config = dict(
    layers=12,
    init='torch_default',
    residual_init='scaled_by_depth',
    lr=0.0019,
    lr_schedule='cosine',
    weight_decay=0.1,
)
Rows from block 6, named by matrix and row number. Rows with one number belong to one neuron. Each number is 50 + 12 x the weight over its row's rms, rounded and kept within 0 to 99. All counts start at 0.
# fc1: MLP up (model.blocks.6.mlp.fc1.weight, 1152x192), inputs 0-191
# fc2: MLP down (model.blocks.6.mlp.fc2.weight, 192x1152, transposed), outputs 0-191
fc1.513:51 53 45 42 35 48 41 44 72 41 50 44 32 27 36 44 40 71 45 45 54 35 37 65 30 42 51 68 61 38 63 61 40 37 28 23 45 66 54 45 69 64 55 35 34 27 29 44 69 60 57 51 60 37 69 50 62 62 42 54 49 55 32 55 57 50 53 47 49 70 57 47 58 40 64 59 65 37 51 26 47 68 67 44 58 49 70 41 64 39 53 38 56 60 36 37 21 42 57 53 45 56 29 50 37 56 42 64 40 41 53 43 64 22 54 37 48 52 54 56 54 22 47 60 31 45 44 58 57 61 56 65 56 74 50 54 54 36 73 41 52 45 56 35 59 57 54 43 37 42 46 46 60 37 57 65 41 48 60 55 69 41 58 44 62 48 56 71 54 66 36 45 70 65 64 63 62 45 65 52 41 32 42 35 66 34 37 61 53 36 53 54
fc2.513:41 50 50 41 53 45 62 54 57 57 56 55 35 43 41 65 44 52 56 55 45 27 50 41 24 44 77 75 66 44 55 28 63 48 48 40 60 65 34 64 61 39 37 55 37 30 46 55 67 28 48 49 66 47 46 68 50 41 78 50 42 53 49 46 48 45 53 32 38 36 51 78 45 52 49 42 47 45 67 42 54 36 71 58 61 34 52 51 49 31 37 48 39 53 61 46 48 49 66 43 41 38 41 36 26 55 72 46 45 40 59 62 42 43 26 45 25 45 61 59 52 25 39 35 61 76 44 40 40 63 39 39 47 81 50 52 62 50 73 51 54 46 37 45 43 65 37 63 36 41 60 53 48 35 66 48 36 52 58 72 42 61 51 31 24 56 62 57 73 53 47 54 73 48 66 53 49 43 49 72 42 39 44 57 56 57 38 57 31 42 43 50
fc1.514:53 56 36 57 44 44 49 58 61 50 36 66 29 37 58 57 43 72 32 38 61 29 33 69 35 38 61 75 61 37 63 67 56 39 28 48 49 56 49 51 65 71 63 29 35 28 54 36 70 60 60 46 69 37 51 43 47 62 45 52 48 56 38 57 53 63 54 54 46 81 47 50 43 37 53 61 62 53 50 28 47 64 50 49 53 60 54 40 50 57 70 52 55 58 35 43 45 41 60 55 52 51 47 28 50 60 49 70 35 25 63 29 42 26 49 42 60 50 63 54 57 35 55 52 58 47 43 49 65 48 51 62 47 67 48 41 73 48 45 25 38 46 56 58 75 51 67 49 46 37 31 34 40 45 57 60 42 48 38 36 56 38 67 43 62 46 72 69 65 63 44 50 48 66 52 68 56 35 57 43 36 23 55 35 61 42 36 45 56 41 46 72
fc2.514:65 58 66 59 68 32 40 74 39 50 60 72 44 45 54 74 48 48 52 57 54 31 71 34 59 47 63 51 53 53 53 41 73 68 61 36 54 45 42 57 42 36 43 33 51 35 51 41 61 51 53 43 38 68 57 65 50 52 64 43 73 38 70 33 46 49 44 35 46 37 51 86 35 33 48 34 44 33 66 60 58 29 64 47 49 42 38 57 50 26 45 67 45 52 69 62 45 58 50 49 56 56 37 45 30 60 59 27 40 58 68 59 37 41 39 38 58 39 51 49 35 54 49 35 57 53 44 40 52 49 39 34 49 50 35 46 37 70 40 63 57 58 29 56 49 36 31 54 40 68 70 69 37 57 58 47 50 35 42 54 58 69 34 51 37 44 49 44 50 30 43 56 63 48 38 35 23 58 46 67 64 60 70 68 51 56 51 59 37 53 39 52
fc1.515:51 47 63 35 46 64 52 53 69 51 44 49 35 33 41 46 42 66 40 44 61 38 30 58 21 59 61 66 58 33 74 68 51 43 25 23 40 60 41 42 63 68 58 45 35 33 49 41 69 53 51 49 54 44 60 43 67 60 69 64 44 62 40 62 67 33 54 49 48 77 51 42 52 44 69 51 63 40 37 34 43 60 66 40 54 57 49 53 60 49 45 36 52 59 33 43 30 27 57 53 72 45 44 36 47 48 52 54 38 24 51 45 40 34 61 40 53 53 59 53 58 42 57 65 23 42 43 45 68 54 71 66 52 74 52 56 60 47 61 26 49 36 59 47 61 56 59 51 36 43 38 37 39 46 44 73 45 42 57 48 56 25 66 45 60 36 60 63 63 68 51 57 42 59 58 69 57 43 71 46 40 39 47 39 68 54 45 55 46 27 52 58
fc2.515:37 51 62 51 54 27 42 77 38 47 41 61 31 29 61 36 52 65 36 52 64 24 38 59 34 54 68 72 43 53 46 52 61 55 26 53 41 53 24 37 34 57 59 47 43 42 65 54 76 53 41 55 47 45 51 46 59 73 45 35 65 32 56 21 61 68 54 53 35 59 48 62 54 54 61 50 49 56 52 53 46 46 66 47 42 35 42 59 37 38 65 75 50 57 63 54 49 38 52 51 82 37 27 53 54 58 48 20 47 31 40 42 53 29 55 42 53 47 57 46 56 54 43 52 36 41 52 60 66 35 50 55 51 54 38 35 45 57 46 56 54 36 46 43 66 31 51 56 48 55 40 58 49 68 57 63 46 45 42 44 56 37 55 69 44 38 56 69 66 41 31 71 66 44 30 57 49 35 68 23 37 50 66 61 58 42 32 46 49 37 45 62
fc1.516:52 49 43 47 58 60 47 40 56 53 46 35 48 50 40 59 56 55 47 39 38 51 43 72 29 61 54 59 46 37 48 72 31 37 30 48 35 68 55 55 68 43 53 42 49 41 48 28 56 53 58 33 49 22 47 33 68 45 63 72 40 77 23 71 52 61 48 52 56 70 47 32 48 50 67 55 51 64 41 44 51 66 43 54 57 55 67 34 46 65 43 39 68 49 37 55 51 37 53 65 57 42 55 23 85 59 53 61 41 25 55 49 37 51 54 57 51 42 54 28 44 53 45 58 45 45 46 54 68 49 59 57 45 53 50 69 58 29 56 35 35 44 63 55 55 50 68 49 40 40 25 40 50 35 59 64 29 62 57 56 67 25 69 47 55 37 51 56 51 72 58 62 32 57 65 66 65 54 53 33 33 41 50 31 72 44 50 46 48 41 51 65
fc2.516:45 41 37 59 63 40 35 47 57 55 31 57 33 33 59 47 55 62 32 40 69 45 38 70 28 63 57 71 37 45 44 51 50 48 20 54 41 54 49 36 36 53 53 36 34 47 47 39 66 53 67 26 42 37 72 30 46 71 47 38 52 32 68 48 73 63 50 48 52 76 59 46 34 49 67 54 56 48 40 44 42 63 45 54 53 61 46 40 35 58 65 56 51 79 33 46 34 48 34 46 51 47 41 48 48 67 46 44 41 38 62 32 61 36 43 53 66 31 43 59 48 53 58 56 52 53 52 67 62 51 58 37 41 55 42 51 71 70 61 38 39 52 58 37 57 35 70 49 57 30 36 36 36 63 67 71 57 41 27 48 31 56 61 71 59 33 53 60 65 48 64 52 56 51 46 67 58 36 49 36 38 46 69 48 41 42 30 46 63 71 43 56
fc1.517:66 46 53 56 48 49 51 42 61 43 39 57 26 35 47 50 38 77 46 38 49 38 30 71 27 47 61 66 58 37 57 76 49 34 23 45 39 62 51 54 65 61 63 39 37 29 42 37 70 66 51 46 56 39 61 40 53 62 46 57 43 53 39 63 53 49 47 48 44 80 49 52 46 41 64 59 59 44 47 27 49 79 54 45 58 60 60 22 59 55 46 46 67 61 40 46 42 38 46 70 48 44 43 37 54 50 54 59 34 22 42 26 51 26 58 45 63 50 52 55 55 41 47 58 38 44 40 52 64 55 67 63 55 61 56 70 70 42 56 27 40 44 65 47 66 50 66 52 41 40 39 27 47 43 57 61 30 47 51 44 59 44 66 54 61 47 63 72 60 77 45 44 51 63 59 75 50 43 63 58 35 29 51 40 64 47 41 51 50 42 42 62
fc2.517:39 62 48 49 69 44 42 67 42 48 33 64 43 53 51 55 48 53 37 42 36 16 82 47 63 52 56 65 55 44 49 29 79 61 62 47 47 59 56 60 23 39 53 33 35 48 69 45 53 41 47 33 54 56 46 66 55 54 69 34 58 23 61 47 51 49 37 49 46 39 55 79 46 34 56 49 52 38 74 63 62 34 47 73 54 51 47 52 62 43 42 49 41 55 60 69 31 43 54 43 47 64 38 51 36 66 34 46 54 47 45 49 51 31 32 42 43 43 34 66 41 51 46 33 77 59 53 70 43 59 14 48 47 51 51 31 43 69 44 68 49 66 46 57 49 47 40 61 33 51 66 57 38 56 71 47 51 33 42 51 50 54 39 36 44 40 40 43 41 41 60 42 65 41 43 41 44 52 57 49 50 36 62 69 76 39 29 53 54 59 49 55
fc1.518:59 54 48 48 46 48 55 45 67 47 37 65 21 26 41 55 34 79 35 36 55 30 40 59 42 48 55 73 74 36 68 66 45 41 26 43 42 50 42 48 52 74 68 22 24 29 33 49 78 64 53 44 56 52 55 47 59 60 49 58 33 48 38 66 57 45 51 52 47 66 51 55 52 37 59 63 69 39 45 40 48 66 50 47 64 62 61 35 57 46 41 42 63 57 38 37 55 37 56 71 50 60 40 43 39 62 48 63 48 38 55 26 54 26 64 38 46 45 63 64 58 39 37 46 48 38 36 46 58 58 53 63 55 75 52 57 54 54 55 23 26 44 66 54 67 52 70 69 43 40 54 40 53 50 51 57 31 40 50 54 56 47 56 43 57 39 62 68 57 68 48 45 59 64 55 58 55 48 55 52 46 27 34 37 65 42 33 53 50 38 52 65
fc2.518:41 57 65 66 63 62 54 57 61 39 52 66 46 40 57 79 48 39 37 48 33 20 79 39 60 56 53 73 66 39 63 28 57 57 69 35 50 66 40 67 68 42 46 28 42 47 62 67 65 43 48 42 59 68 44 68 53 58 59 48 47 54 49 45 57 49 42 33 54 38 53 73 40 46 47 31 56 49 60 48 57 20 53 57 53 49 48 53 70 37 43 49 46 49 68 41 44 41 48 53 54 65 32 44 35 51 63 38 40 53 61 59 55 32 40 49 32 41 69 53 42 39 42 38 66 58 35 47 38 54 23 30 33 72 42 45 49 69 40 49 57 49 37 60 61 56 44 76 29 57 62 54 34 39 79 48 50 49 37 53 37 60 48 41 41 42 56 46 55 37 61 46 34 48 48 41 36 57 54 61 68 41 49 62 68 65 52 64 34 36 42 59
fc1.519:51 43 46 46 53 63 45 30 63 55 41 43 37 39 33 31 38 72 60 52 42 37 29 62 16 59 65 62 51 39 45 76 36 47 28 29 38 72 59 47 72 59 53 43 43 43 44 40 63 54 62 43 54 25 67 45 53 61 51 64 41 69 35 59 55 57 46 51 49 74 42 38 49 48 76 52 45 54 39 34 40 73 50 40 48 65 60 45 64 48 41 42 55 72 25 54 41 37 47 62 57 38 57 52 59 45 38 52 40 34 53 33 60 49 47 50 56 48 54 50 56 51 41 48 31 53 50 53 65 63 63 66 50 57 50 64 60 42 73 33 38 40 60 48 51 59 74 43 27 39 43 41 50 36 51 73 46 37 56 54 62 31 69 49 71 47 52 60 60 70 50 56 48 66 65 69 60 46 65 40 28 40 39 24 55 49 40 54 52 35 55 47
fc2.519:71 43 38 46 61 27 60 64 47 65 55 53 39 33 33 56 29 67 31 43 61 27 38 70 42 44 64 73 42 47 57 46 71 45 24 48 51 68 43 52 51 66 60 46 26 49 34 71 67 40 50 42 40 38 60 48 43 64 44 36 40 42 51 53 73 34 48 52 31 67 55 64 51 59 59 65 64 41 52 50 40 64 53 53 55 36 40 46 36 42 45 47 47 71 57 48 43 47 58 61 64 51 50 39 47 44 44 44 34 44 47 32 32 21 46 48 54 41 44 75 49 44 32 35 58 58 61 58 54 65 54 63 41 51 54 48 61 57 72 40 47 50 46 37 60 56 54 58 32 40 54 38 38 58 62 63 46 45 47 61 46 75 63 47 55 64 59 58 63 62 50 60 74 37 52 65 67 45 67 60 25 37 42 51 63 39 26 74 61 56 41 67
fc1.520:62 39 51 48 54 50 47 38 60 55 39 49 27 35 41 41 37 67 45 39 55 30 37 67 24 53 67 75 55 37 52 67 37 37 19 31 44 60 58 53 62 60 48 39 37 42 41 42 65 59 55 46 54 39 61 35 58 59 49 57 33 58 28 67 53 54 45 55 50 77 43 51 48 49 61 64 57 46 51 36 45 81 52 50 53 58 66 38 70 50 43 39 58 73 29 43 40 37 51 72 58 48 53 47 50 52 51 49 45 36 51 27 49 33 54 45 61 53 57 56 54 37 43 53 36 51 45 52 71 60 59 68 61 65 51 66 63 36 60 31 32 46 67 49 62 52 70 50 25 37 35 32 53 47 51 55 31 43 58 48 57 38 66 44 59 46 59 70 65 71 49 51 51 67 63 75 66 48 65 41 29 31 40 28 65 47 46 47 47 35 50 52
fc2.520:46 50 38 62 64 42 60 69 48 50 49 54 49 37 53 56 31 61 32 41 48 28 60 68 45 36 49 67 52 48 64 32 60 43 50 53 65 71 46 65 55 54 64 36 30 43 55 50 53 59 42 33 27 61 54 50 46 40 56 44 51 45 54 55 55 25 55 54 46 45 65 72 33 40 58 46 46 41 59 64 45 42 37 71 57 38 37 49 54 48 39 41 39 39 60 50 33 37 61 58 72 61 54 41 37 56 45 52 43 47 34 49 51 25 30 67 40 32 44 70 31 44 39 21 53 58 53 57 49 63 37 55 38 67 48 41 66 66 49 49 42 55 51 49 57 52 51 75 41 52 60 45 18 66 86 53 45 56 25 59 30 65 58 43 29 62 67 41 56 58 66 49 67 38 44 52 52 58 62 73 52 41 58 65 73 49 44 68 50 51 32 66
fc1.521:52 66 68 59 64 29 24 52 45 45 34 51 37 46 51 46 60 59 49 28 47 29 66 44 54 66 46 59 64 43 30 54 69 63 43 35 52 75 67 68 46 30 28 29 34 43 48 35 68 49 41 40 82 57 50 56 59 39 41 55 45 33 44 62 59 66 41 37 52 44 50 67 43 27 52 40 79 68 68 46 59 59 48 53 57 31 60 39 36 40 49 37 64 52 50 57 57 36 38 59 26 67 21 57 58 58 45 46 46 48 57 46 54 50 54 34 76 53 56 73 61 30 32 57 55 63 46 56 49 41 50 46 50 52 62 49 50 52 43 50 54 40 42 54 65 43 54 45 36 51 48 51 54 22 71 59 37 38 47 38 52 56 33 55 54 35 50 44 48 49 59 37 59 72 50 43 41 44 51 62 52 26 41 50 50 56 44 73 37 50 74 58
fc2.521:44 55 58 49 53 39 53 71 51 42 61 79 44 57 51 46 28 72 52 48 65 27 70 23 77 39 74 52 60 66 48 35 33 59 68 58 63 63 36 40 41 47 46 60 32 52 51 61 63 30 62 59 56 55 37 69 55 53 35 56 55 48 45 50 55 33 64 32 37 47 60 63 51 42 53 48 46 32 76 67 66 32 60 53 50 33 52 60 34 29 65 40 47 54 71 29 21 46 43 60 62 61 54 54 39 47 52 50 46 64 42 59 57 49 48 37 40 42 53 35 53 63 56 51 37 66 43 82 49 37 34 64 32 54 48 43 46 53 30 67 50 62 42 54 38 54 41 49 47 71 63 75 68 53 37 48 50 34 54 53 41 30 36 59 47 46 61 54 50 34 51 61 60 52 44 31 45 53 53 60 54 53 51 65 71 64 42 51 43 39 62 56
fc1.522:65 39 49 48 57 56 46 47 55 37 31 59 41 40 46 49 47 71 57 42 45 43 42 79 21 56 50 62 42 47 45 56 32 47 25 40 30 54 64 51 70 67 45 46 36 42 46 49 66 55 47 24 39 33 64 36 57 54 56 60 41 76 27 66 60 43 46 54 44 60 42 51 51 46 67 62 63 61 41 51 41 81 44 49 44 55 60 50 31 74 37 51 65 73 31 60 59 43 54 67 58 50 45 30 72 51 40 55 33 43 73 31 43 37 43 52 60 38 55 54 53 39 44 54 42 39 52 51 52 65 65 47 60 40 59 63 57 41 62 41 32 50 45 49 73 41 71 51 48 38 39 32 54 54 51 63 31 48 38 54 60 46 64 49 76 35 65 58 66 64 59 44 29 50 59 70 67 53 45 26 33 47 45 38 53 58 37 68 49 45 50 64
fc2.522:66 53 70 64 38 31 44 45 53 47 48 54 27 24 53 59 39 61 39 51 52 08 49 52 46 55 57 68 58 41 51 37 47 53 31 42 50 67 46 45 56 67 56 29 27 57 56 57 72 55 70 51 63 49 59 53 72 68 44 52 51 45 35 43 54 40 19 54 62 61 56 49 40 42 67 53 67 49 59 47 47 58 65 75 54 40 40 62 45 52 50 49 67 72 49 36 52 33 45 60 53 54 32 58 70 66 39 29 32 39 47 40 59 26 60 39 59 26 59 45 47 33 34 70 56 48 67 58 62 40 47 43 57 40 43 45 52 74 47 44 42 57 49 41 50 46 64 57 36 53 57 45 61 64 78 52 34 59 45 43 59 40 49 52 53 44 56 77 66 50 55 55 56 49 41 61 55 37 68 43 45 44 65 41 66 46 32 62 61 38 56 71
fc1.523:43 57 47 47 66 68 52 48 55 53 41 56 27 29 53 59 62 68 44 39 64 40 32 70 35 50 61 70 57 32 57 68 39 21 37 24 44 64 50 66 56 71 63 40 32 21 61 41 58 57 60 42 54 34 53 40 54 58 72 64 42 56 39 56 39 52 48 52 45 63 54 49 45 48 58 54 58 43 50 32 40 60 36 46 76 59 59 39 45 38 32 54 54 58 47 27 36 49 58 58 60 53 37 40 47 43 61 59 50 27 85 41 49 32 35 46 45 46 59 59 71 41 52 59 40 47 38 45 58 52 51 69 33 57 46 48 55 43 44 42 34 45 69 52 58 36 65 65 48 47 53 36 34 37 57 54 31 44 59 46 53 37 74 44 46 50 74 63 72 60 52 53 47 60 55 73 55 33 63 58 40 26 59 40 63 31 37 59 58 55 48 68
fc2.523:27 49 52 69 55 65 41 32 72 42 78 49 50 38 42 57 48 54 60 64 67 44 64 40 39 54 42 57 77 45 44 32 48 33 47 34 44 51 32 50 60 44 34 53 51 35 62 54 56 51 55 52 59 50 46 39 52 45 58 79 37 60 29 59 51 52 62 38 65 48 70 54 53 56 44 56 51 58 42 43 39 30 67 41 90 46 58 60 63 37 51 46 32 43 58 40 43 41 43 46 56 53 47 30 46 52 69 48 66 43 82 60 52 50 45 50 27 21 56 12 57 40 49 55 47 37 17 56 51 49 40 49 61 64 41 39 51 52 48 48 48 25 56 59 45 53 51 74 42 47 59 43 48 41 48 44 40 67 67 62 50 46 57 45 37 56 45 54 55 57 75 66 30 50 51 56 61 42 58 36 62 53 57 42 59 43 54 51 48 26 70 66
fc1.524:54 46 52 50 57 58 34 47 61 60 32 42 55 60 56 40 51 53 48 28 31 43 44 55 28 70 58 83 40 28 34 58 49 52 35 35 32 79 77 49 54 42 37 53 53 52 51 39 49 39 49 30 59 40 60 43 55 51 50 49 37 50 31 58 60 67 46 51 60 63 57 37 53 56 63 59 53 63 43 49 59 61 43 38 46 62 54 38 44 71 39 31 55 60 32 70 59 27 33 65 40 46 33 63 72 56 36 61 41 37 46 50 58 44 47 66 55 61 35 69 52 41 33 59 37 59 43 54 51 59 50 63 47 50 61 72 70 49 68 36 51 39 65 59 61 51 65 53 21 43 33 28 43 47 39 76 37 35 45 50 57 44 59 54 73 33 39 45 62 58 58 38 38 68 80 64 58 54 53 44 32 51 42 42 65 48 40 58 50 43 53 42
fc2.524:61 41 38 52 51 40 45 57 38 71 55 52 55 19 43 61 58 51 47 44 66 31 44 57 50 35 55 58 45 47 71 67 72 62 37 55 54 46 32 66 34 65 79 21 39 34 36 44 58 55 38 70 52 46 42 43 52 48 45 50 41 32 67 51 57 70 48 56 43 53 33 66 60 62 43 61 59 39 43 46 35 66 54 59 59 47 65 47 40 24 68 63 58 55 52 59 66 67 78 48 57 69 72 55 31 53 61 46 39 54 44 34 36 22 39 42 49 54 50 53 60 34 37 40 55 42 53 47 60 52 35 45 73 59 49 47 55 41 55 30 42 61 65 38 60 42 53 51 56 24 35 39 45 54 53 48 39 53 41 38 42 80 52 37 50 71 72 55 56 65 38 61 45 46 35 57 48 45 49 48 47 33 51 45 29 32 62 46 56 72 43 55
fc1.525:59 51 61 39 54 46 41 30 66 52 35 38 41 44 39 28 40 61 34 33 35 41 41 72 33 63 47 63 40 33 54 63 52 55 36 28 34 56 60 42 62 63 56 41 34 50 57 54 66 50 51 58 49 46 59 42 71 52 56 61 26 51 26 59 49 53 36 53 47 62 45 43 50 50 77 64 69 53 41 41 51 70 53 60 52 60 59 44 47 57 45 29 78 65 34 52 63 34 44 76 62 52 49 43 62 51 51 41 45 41 73 42 55 39 57 58 48 50 64 29 51 36 23 59 44 42 59 44 58 64 51 55 42 56 66 56 49 35 60 26 35 41 65 50 65 71 63 55 17 44 46 34 50 45 48 66 36 54 57 55 68 40 57 46 58 34 58 63 55 66 59 39 31 52 65 62 69 49 68 40 39 41 38 46 59 57 45 56 54 30 67 66
fc2.525:42 50 37 63 52 57 55 57 51 57 41 51 31 21 53 67 34 56 25 52 53 22 35 53 43 45 58 74 52 46 76 46 50 52 15 54 50 72 30 65 66 63 59 25 30 43 42 51 71 46 53 38 57 44 55 47 57 66 36 36 46 41 44 46 83 40 37 59 37 72 55 59 41 48 61 63 57 57 55 40 46 65 60 56 54 47 52 42 51 41 55 54 57 70 47 48 46 51 61 58 42 58 41 48 48 56 45 47 32 43 36 37 62 11 78 45 38 53 45 74 41 37 39 37 55 38 54 63 42 58 55 47 50 60 40 43 60 31 59 41 59 60 51 40 50 56 66 58 37 38 43 41 43 58 71 49 49 40 51 53 53 54 54 40 52 50 60 74 75 67 44 52 55 58 55 74 57 48 62 43 38 28 44 46 66 40 30 62 58 46 35 54
fc1.526:56 51 58 26 36 65 69 50 58 42 59 72 43 52 35 20 51 62 47 57 64 27 43 59 57 34 48 51 44 45 58 61 61 40 48 42 63 62 55 38 45 53 75 60 53 43 35 64 64 58 62 61 54 64 61 60 49 63 43 45 47 48 56 52 51 41 44 32 64 50 54 57 61 60 43 43 61 61 41 29 44 74 73 34 40 55 53 38 63 33 53 46 84 60 52 48 50 44 48 79 45 60 27 58 40 53 48 53 30 54 39 14 48 26 50 15 65 66 56 61 53 43 33 67 35 56 37 48 68 66 63 60 74 62 56 59 55 39 54 48 55 52 40 24 42 58 52 36 40 53 47 53 45 48 46 47 51 50 51 20 59 52 48 41 57 64 58 66 60 60 26 36 38 43 41 50 59 40 63 55 40 51 47 56 47 38 60 56 53 46 63 56
fc2.526:36 57 54 60 50 72 63 55 64 34 50 59 42 34 40 65 43 47 51 47 40 43 46 43 47 41 57 59 66 47 47 42 39 50 47 52 57 60 27 70 49 57 34 39 36 42 61 62 58 40 50 63 64 59 44 72 65 44 41 49 57 46 42 44 67 53 51 50 39 35 50 70 49 43 43 49 60 50 71 42 62 32 61 50 54 40 65 58 45 31 60 49 52 29 76 37 56 64 71 46 37 58 57 53 37 63 61 40 45 54 56 76 64 38 53 34 35 63 66 25 43 38 36 39 72 56 37 49 40 44 38 50 51 63 59 39 27 37 52 58 55 41 44 68 50 54 33 51 55 52 60 77 76 39 51 24 47 56 75 74 63 52 47 35 29 32 58 62 51 61 34 65 29 46 48 49 40 43 42 39 70 61 48 65 54 68 41 59 24 35 58 55
fc1.527:53 49 55 42 44 38 56 49 76 47 46 44 29 27 43 52 48 66 42 42 62 35 35 54 38 53 57 74 71 39 67 66 42 44 29 20 43 53 43 45 51 70 60 33 37 28 37 47 80 56 55 60 58 50 52 46 56 64 57 54 41 47 49 65 46 54 58 52 48 66 52 48 54 51 47 37 68 44 40 20 48 62 69 44 64 52 58 55 59 43 50 48 53 66 53 28 36 29 55 60 49 63 32 50 34 65 48 63 47 29 51 35 66 32 49 41 51 53 61 51 63 42 47 58 49 46 37 50 62 52 58 59 46 82 37 65 60 46 61 19 40 35 59 42 72 49 65 58 34 32 45 41 44 40 64 59 44 44 60 58 50 42 63 43 55 48 61 72 75 67 45 45 71 55 47 68 46 34 67 55 37 32 39 36 64 37 43 53 45 37 48 54
fc2.527:09 45 48 56 61 64 53 80 52 45 64 56 66 46 75 79 59 49 28 60 42 33 73 37 46 44 68 64 63 50 57 46 58 53 66 61 55 55 29 54 48 41 51 37 58 44 75 54 34 41 46 43 49 42 35 53 44 54 68 48 50 44 61 41 54 63 46 42 44 37 45 65 44 51 46 39 43 66 59 57 43 21 49 41 45 57 47 54 51 44 52 60 28 25 61 45 43 53 51 36 68 46 54 34 41 38 75 35 49 59 44 70 31 33 43 47 16 53 56 64 51 52 51 21 51 43 46 58 47 55 22 46 41 72 35 34 57 47 42 61 64 57 51 63 57 40 43 49 48 59 40 50 45 37 62 62 54 39 41 43 40 35 44 45 45 54 57 37 39 37 42 63 60 32 54 34 48 63 47 38 66 43 46 47 69 71 61 49 32 41 47 40
fc1.528:48 44 42 50 55 64 53 31 44 58 36 54 39 47 43 31 41 59 42 43 34 44 37 50 38 59 57 74 58 33 42 63 56 45 38 29 31 63 56 55 41 53 51 43 41 57 49 56 61 52 49 22 64 44 57 37 65 61 57 42 36 49 42 54 42 52 33 54 47 60 49 50 56 60 72 61 62 54 43 35 52 59 42 57 53 53 56 48 66 56 23 47 65 71 39 36 48 15 40 79 48 38 43 40 66 46 43 43 53 17 55 27 38 46 56 47 54 66 63 66 58 43 34 63 54 53 50 70 53 56 67 56 49 53 62 70 74 44 62 27 45 28 69 55 61 56 61 58 21 43 36 31 37 46 54 72 42 47 57 33 56 30 57 45 68 39 58 57 68 53 59 50 46 60 70 61 57 47 72 46 32 37 42 55 73 44 50 52 59 43 42 45
fc2.528:50 51 57 58 46 49 54 38 56 36 45 69 25 32 39 80 54 51 34 42 44 31 51 41 61 39 59 55 38 34 60 28 48 58 51 41 57 65 28 42 69 64 61 32 28 54 42 58 63 49 67 57 46 54 42 47 75 67 66 38 45 62 43 45 60 54 47 47 46 51 60 48 40 33 58 46 65 45 60 53 46 45 59 71 67 34 50 39 48 48 46 43 71 69 71 29 57 48 47 60 44 45 57 45 28 49 46 37 22 65 51 52 58 31 55 54 39 40 63 62 50 46 38 43 52 42 55 06 47 42 33 46 45 55 65 48 29 43 43 35 43 53 42 38 53 69 47 72 32 65 55 54 76 54 60 43 37 51 44 63 53 60 45 47 47 45 78 74 62 48 52 59 54 43 40 52 55 50 56 43 57 63 40 57 63 56 33 60 35 30 43 70
fc1.529:60 55 43 61 53 31 59 54 50 60 31 54 49 51 41 46 45 54 40 51 36 53 22 56 34 53 42 51 47 42 66 55 63 58 30 34 48 50 60 32 56 64 42 40 50 60 27 64 59 40 47 55 53 52 70 65 60 55 50 36 35 42 47 51 49 28 32 64 48 46 41 67 42 47 63 55 71 40 24 34 34 67 57 68 56 51 37 54 50 65 38 51 55 71 29 65 56 53 49 57 61 39 53 59 36 51 44 41 48 26 49 34 61 53 64 50 61 50 47 63 48 37 21 38 65 49 75 29 47 74 84 42 48 63 50 64 49 71 69 42 48 52 48 34 75 65 60 38 34 29 51 47 45 45 66 67 49 56 31 55 48 62 63 55 57 48 49 47 68 66 64 36 69 45 39 60 49 29 54 37 44 42 36 40 49 60 35 67 65 51 45 59
fc2.529:50 67 55 68 60 57 41 50 34 44 37 62 43 42 54 51 44 53 54 45 69 27 56 55 64 41 39 49 50 52 44 42 39 41 56 55 48 67 51 59 36 49 58 26 37 40 52 47 66 56 55 50 43 62 64 49 63 52 10 47 65 14 45 37 44 66 59 61 58 54 64 50 35 44 45 60 47 44 56 43 63 45 51 56 58 46 59 60 49 46 67 68 74 60 61 33 64 57 56 67 43 68 27 51 57 70 42 35 33 52 35 41 78 42 72 50 54 34 52 28 41 58 31 63 51 51 32 74 45 32 30 41 53 28 28 53 35 55 32 53 38 42 41 47 53 42 53 65 38 52 73 61 53 75 52 31 60 59 45 51 49 54 55 57 34 45 54 68 65 48 57 59 40 57 39 48 44 52 47 56 57 60 69 60 59 25 41 51 53 42 47 72
fc1.530:55 41 59 57 56 26 50 53 61 47 51 61 41 25 30 51 27 55 39 69 53 20 41 45 48 52 54 59 76 42 73 50 54 59 31 46 51 62 29 52 54 53 68 30 37 40 41 36 64 48 63 80 53 33 47 41 60 81 29 48 49 36 36 59 75 55 41 44 43 56 65 54 52 44 63 46 63 55 50 50 29 65 79 48 61 36 40 33 49 33 74 45 68 69 57 52 48 53 51 54 50 55 45 55 49 51 49 51 30 44 48 48 59 29 42 45 39 70 53 71 42 32 42 59 42 35 57 61 60 45 56 53 49 58 53 38 45 38 55 41 72 49 46 28 51 58 52 41 44 54 48 49 63 44 62 55 48 34 62 52 72 40 52 47 46 54 55 76 73 65 34 61 54 52 45 67 56 48 67 47 35 37 27 37 69 54 41 58 41 54 53 39
fc2.530:50 67 51 66 49 65 28 47 53 25 39 46 45 64 56 45 42 49 69 43 51 78 46 58 45 58 39 43 44 68 26 57 34 65 40 71 47 43 45 46 40 45 35 49 50 70 32 39 54 53 33 68 66 62 67 52 67 34 10 50 60 35 49 37 73 53 62 50 43 59 57 46 45 29 68 57 51 52 46 49 60 55 41 55 53 48 60 54 45 54 72 56 56 28 45 47 55 51 43 50 39 44 44 68 56 57 40 52 49 50 20 54 69 65 60 57 58 42 67 46 43 54 56 66 40 50 53 64 31 36 68 68 49 38 56 48 41 49 43 54 52 51 47 73 59 41 59 45 66 76 34 58 67 54 43 41 53 63 59 60 62 58 54 59 47 32 54 59 47 47 59 51 06 80 56 56 44 61 42 45 66 69 60 63 45 54 46 47 36 60 56 60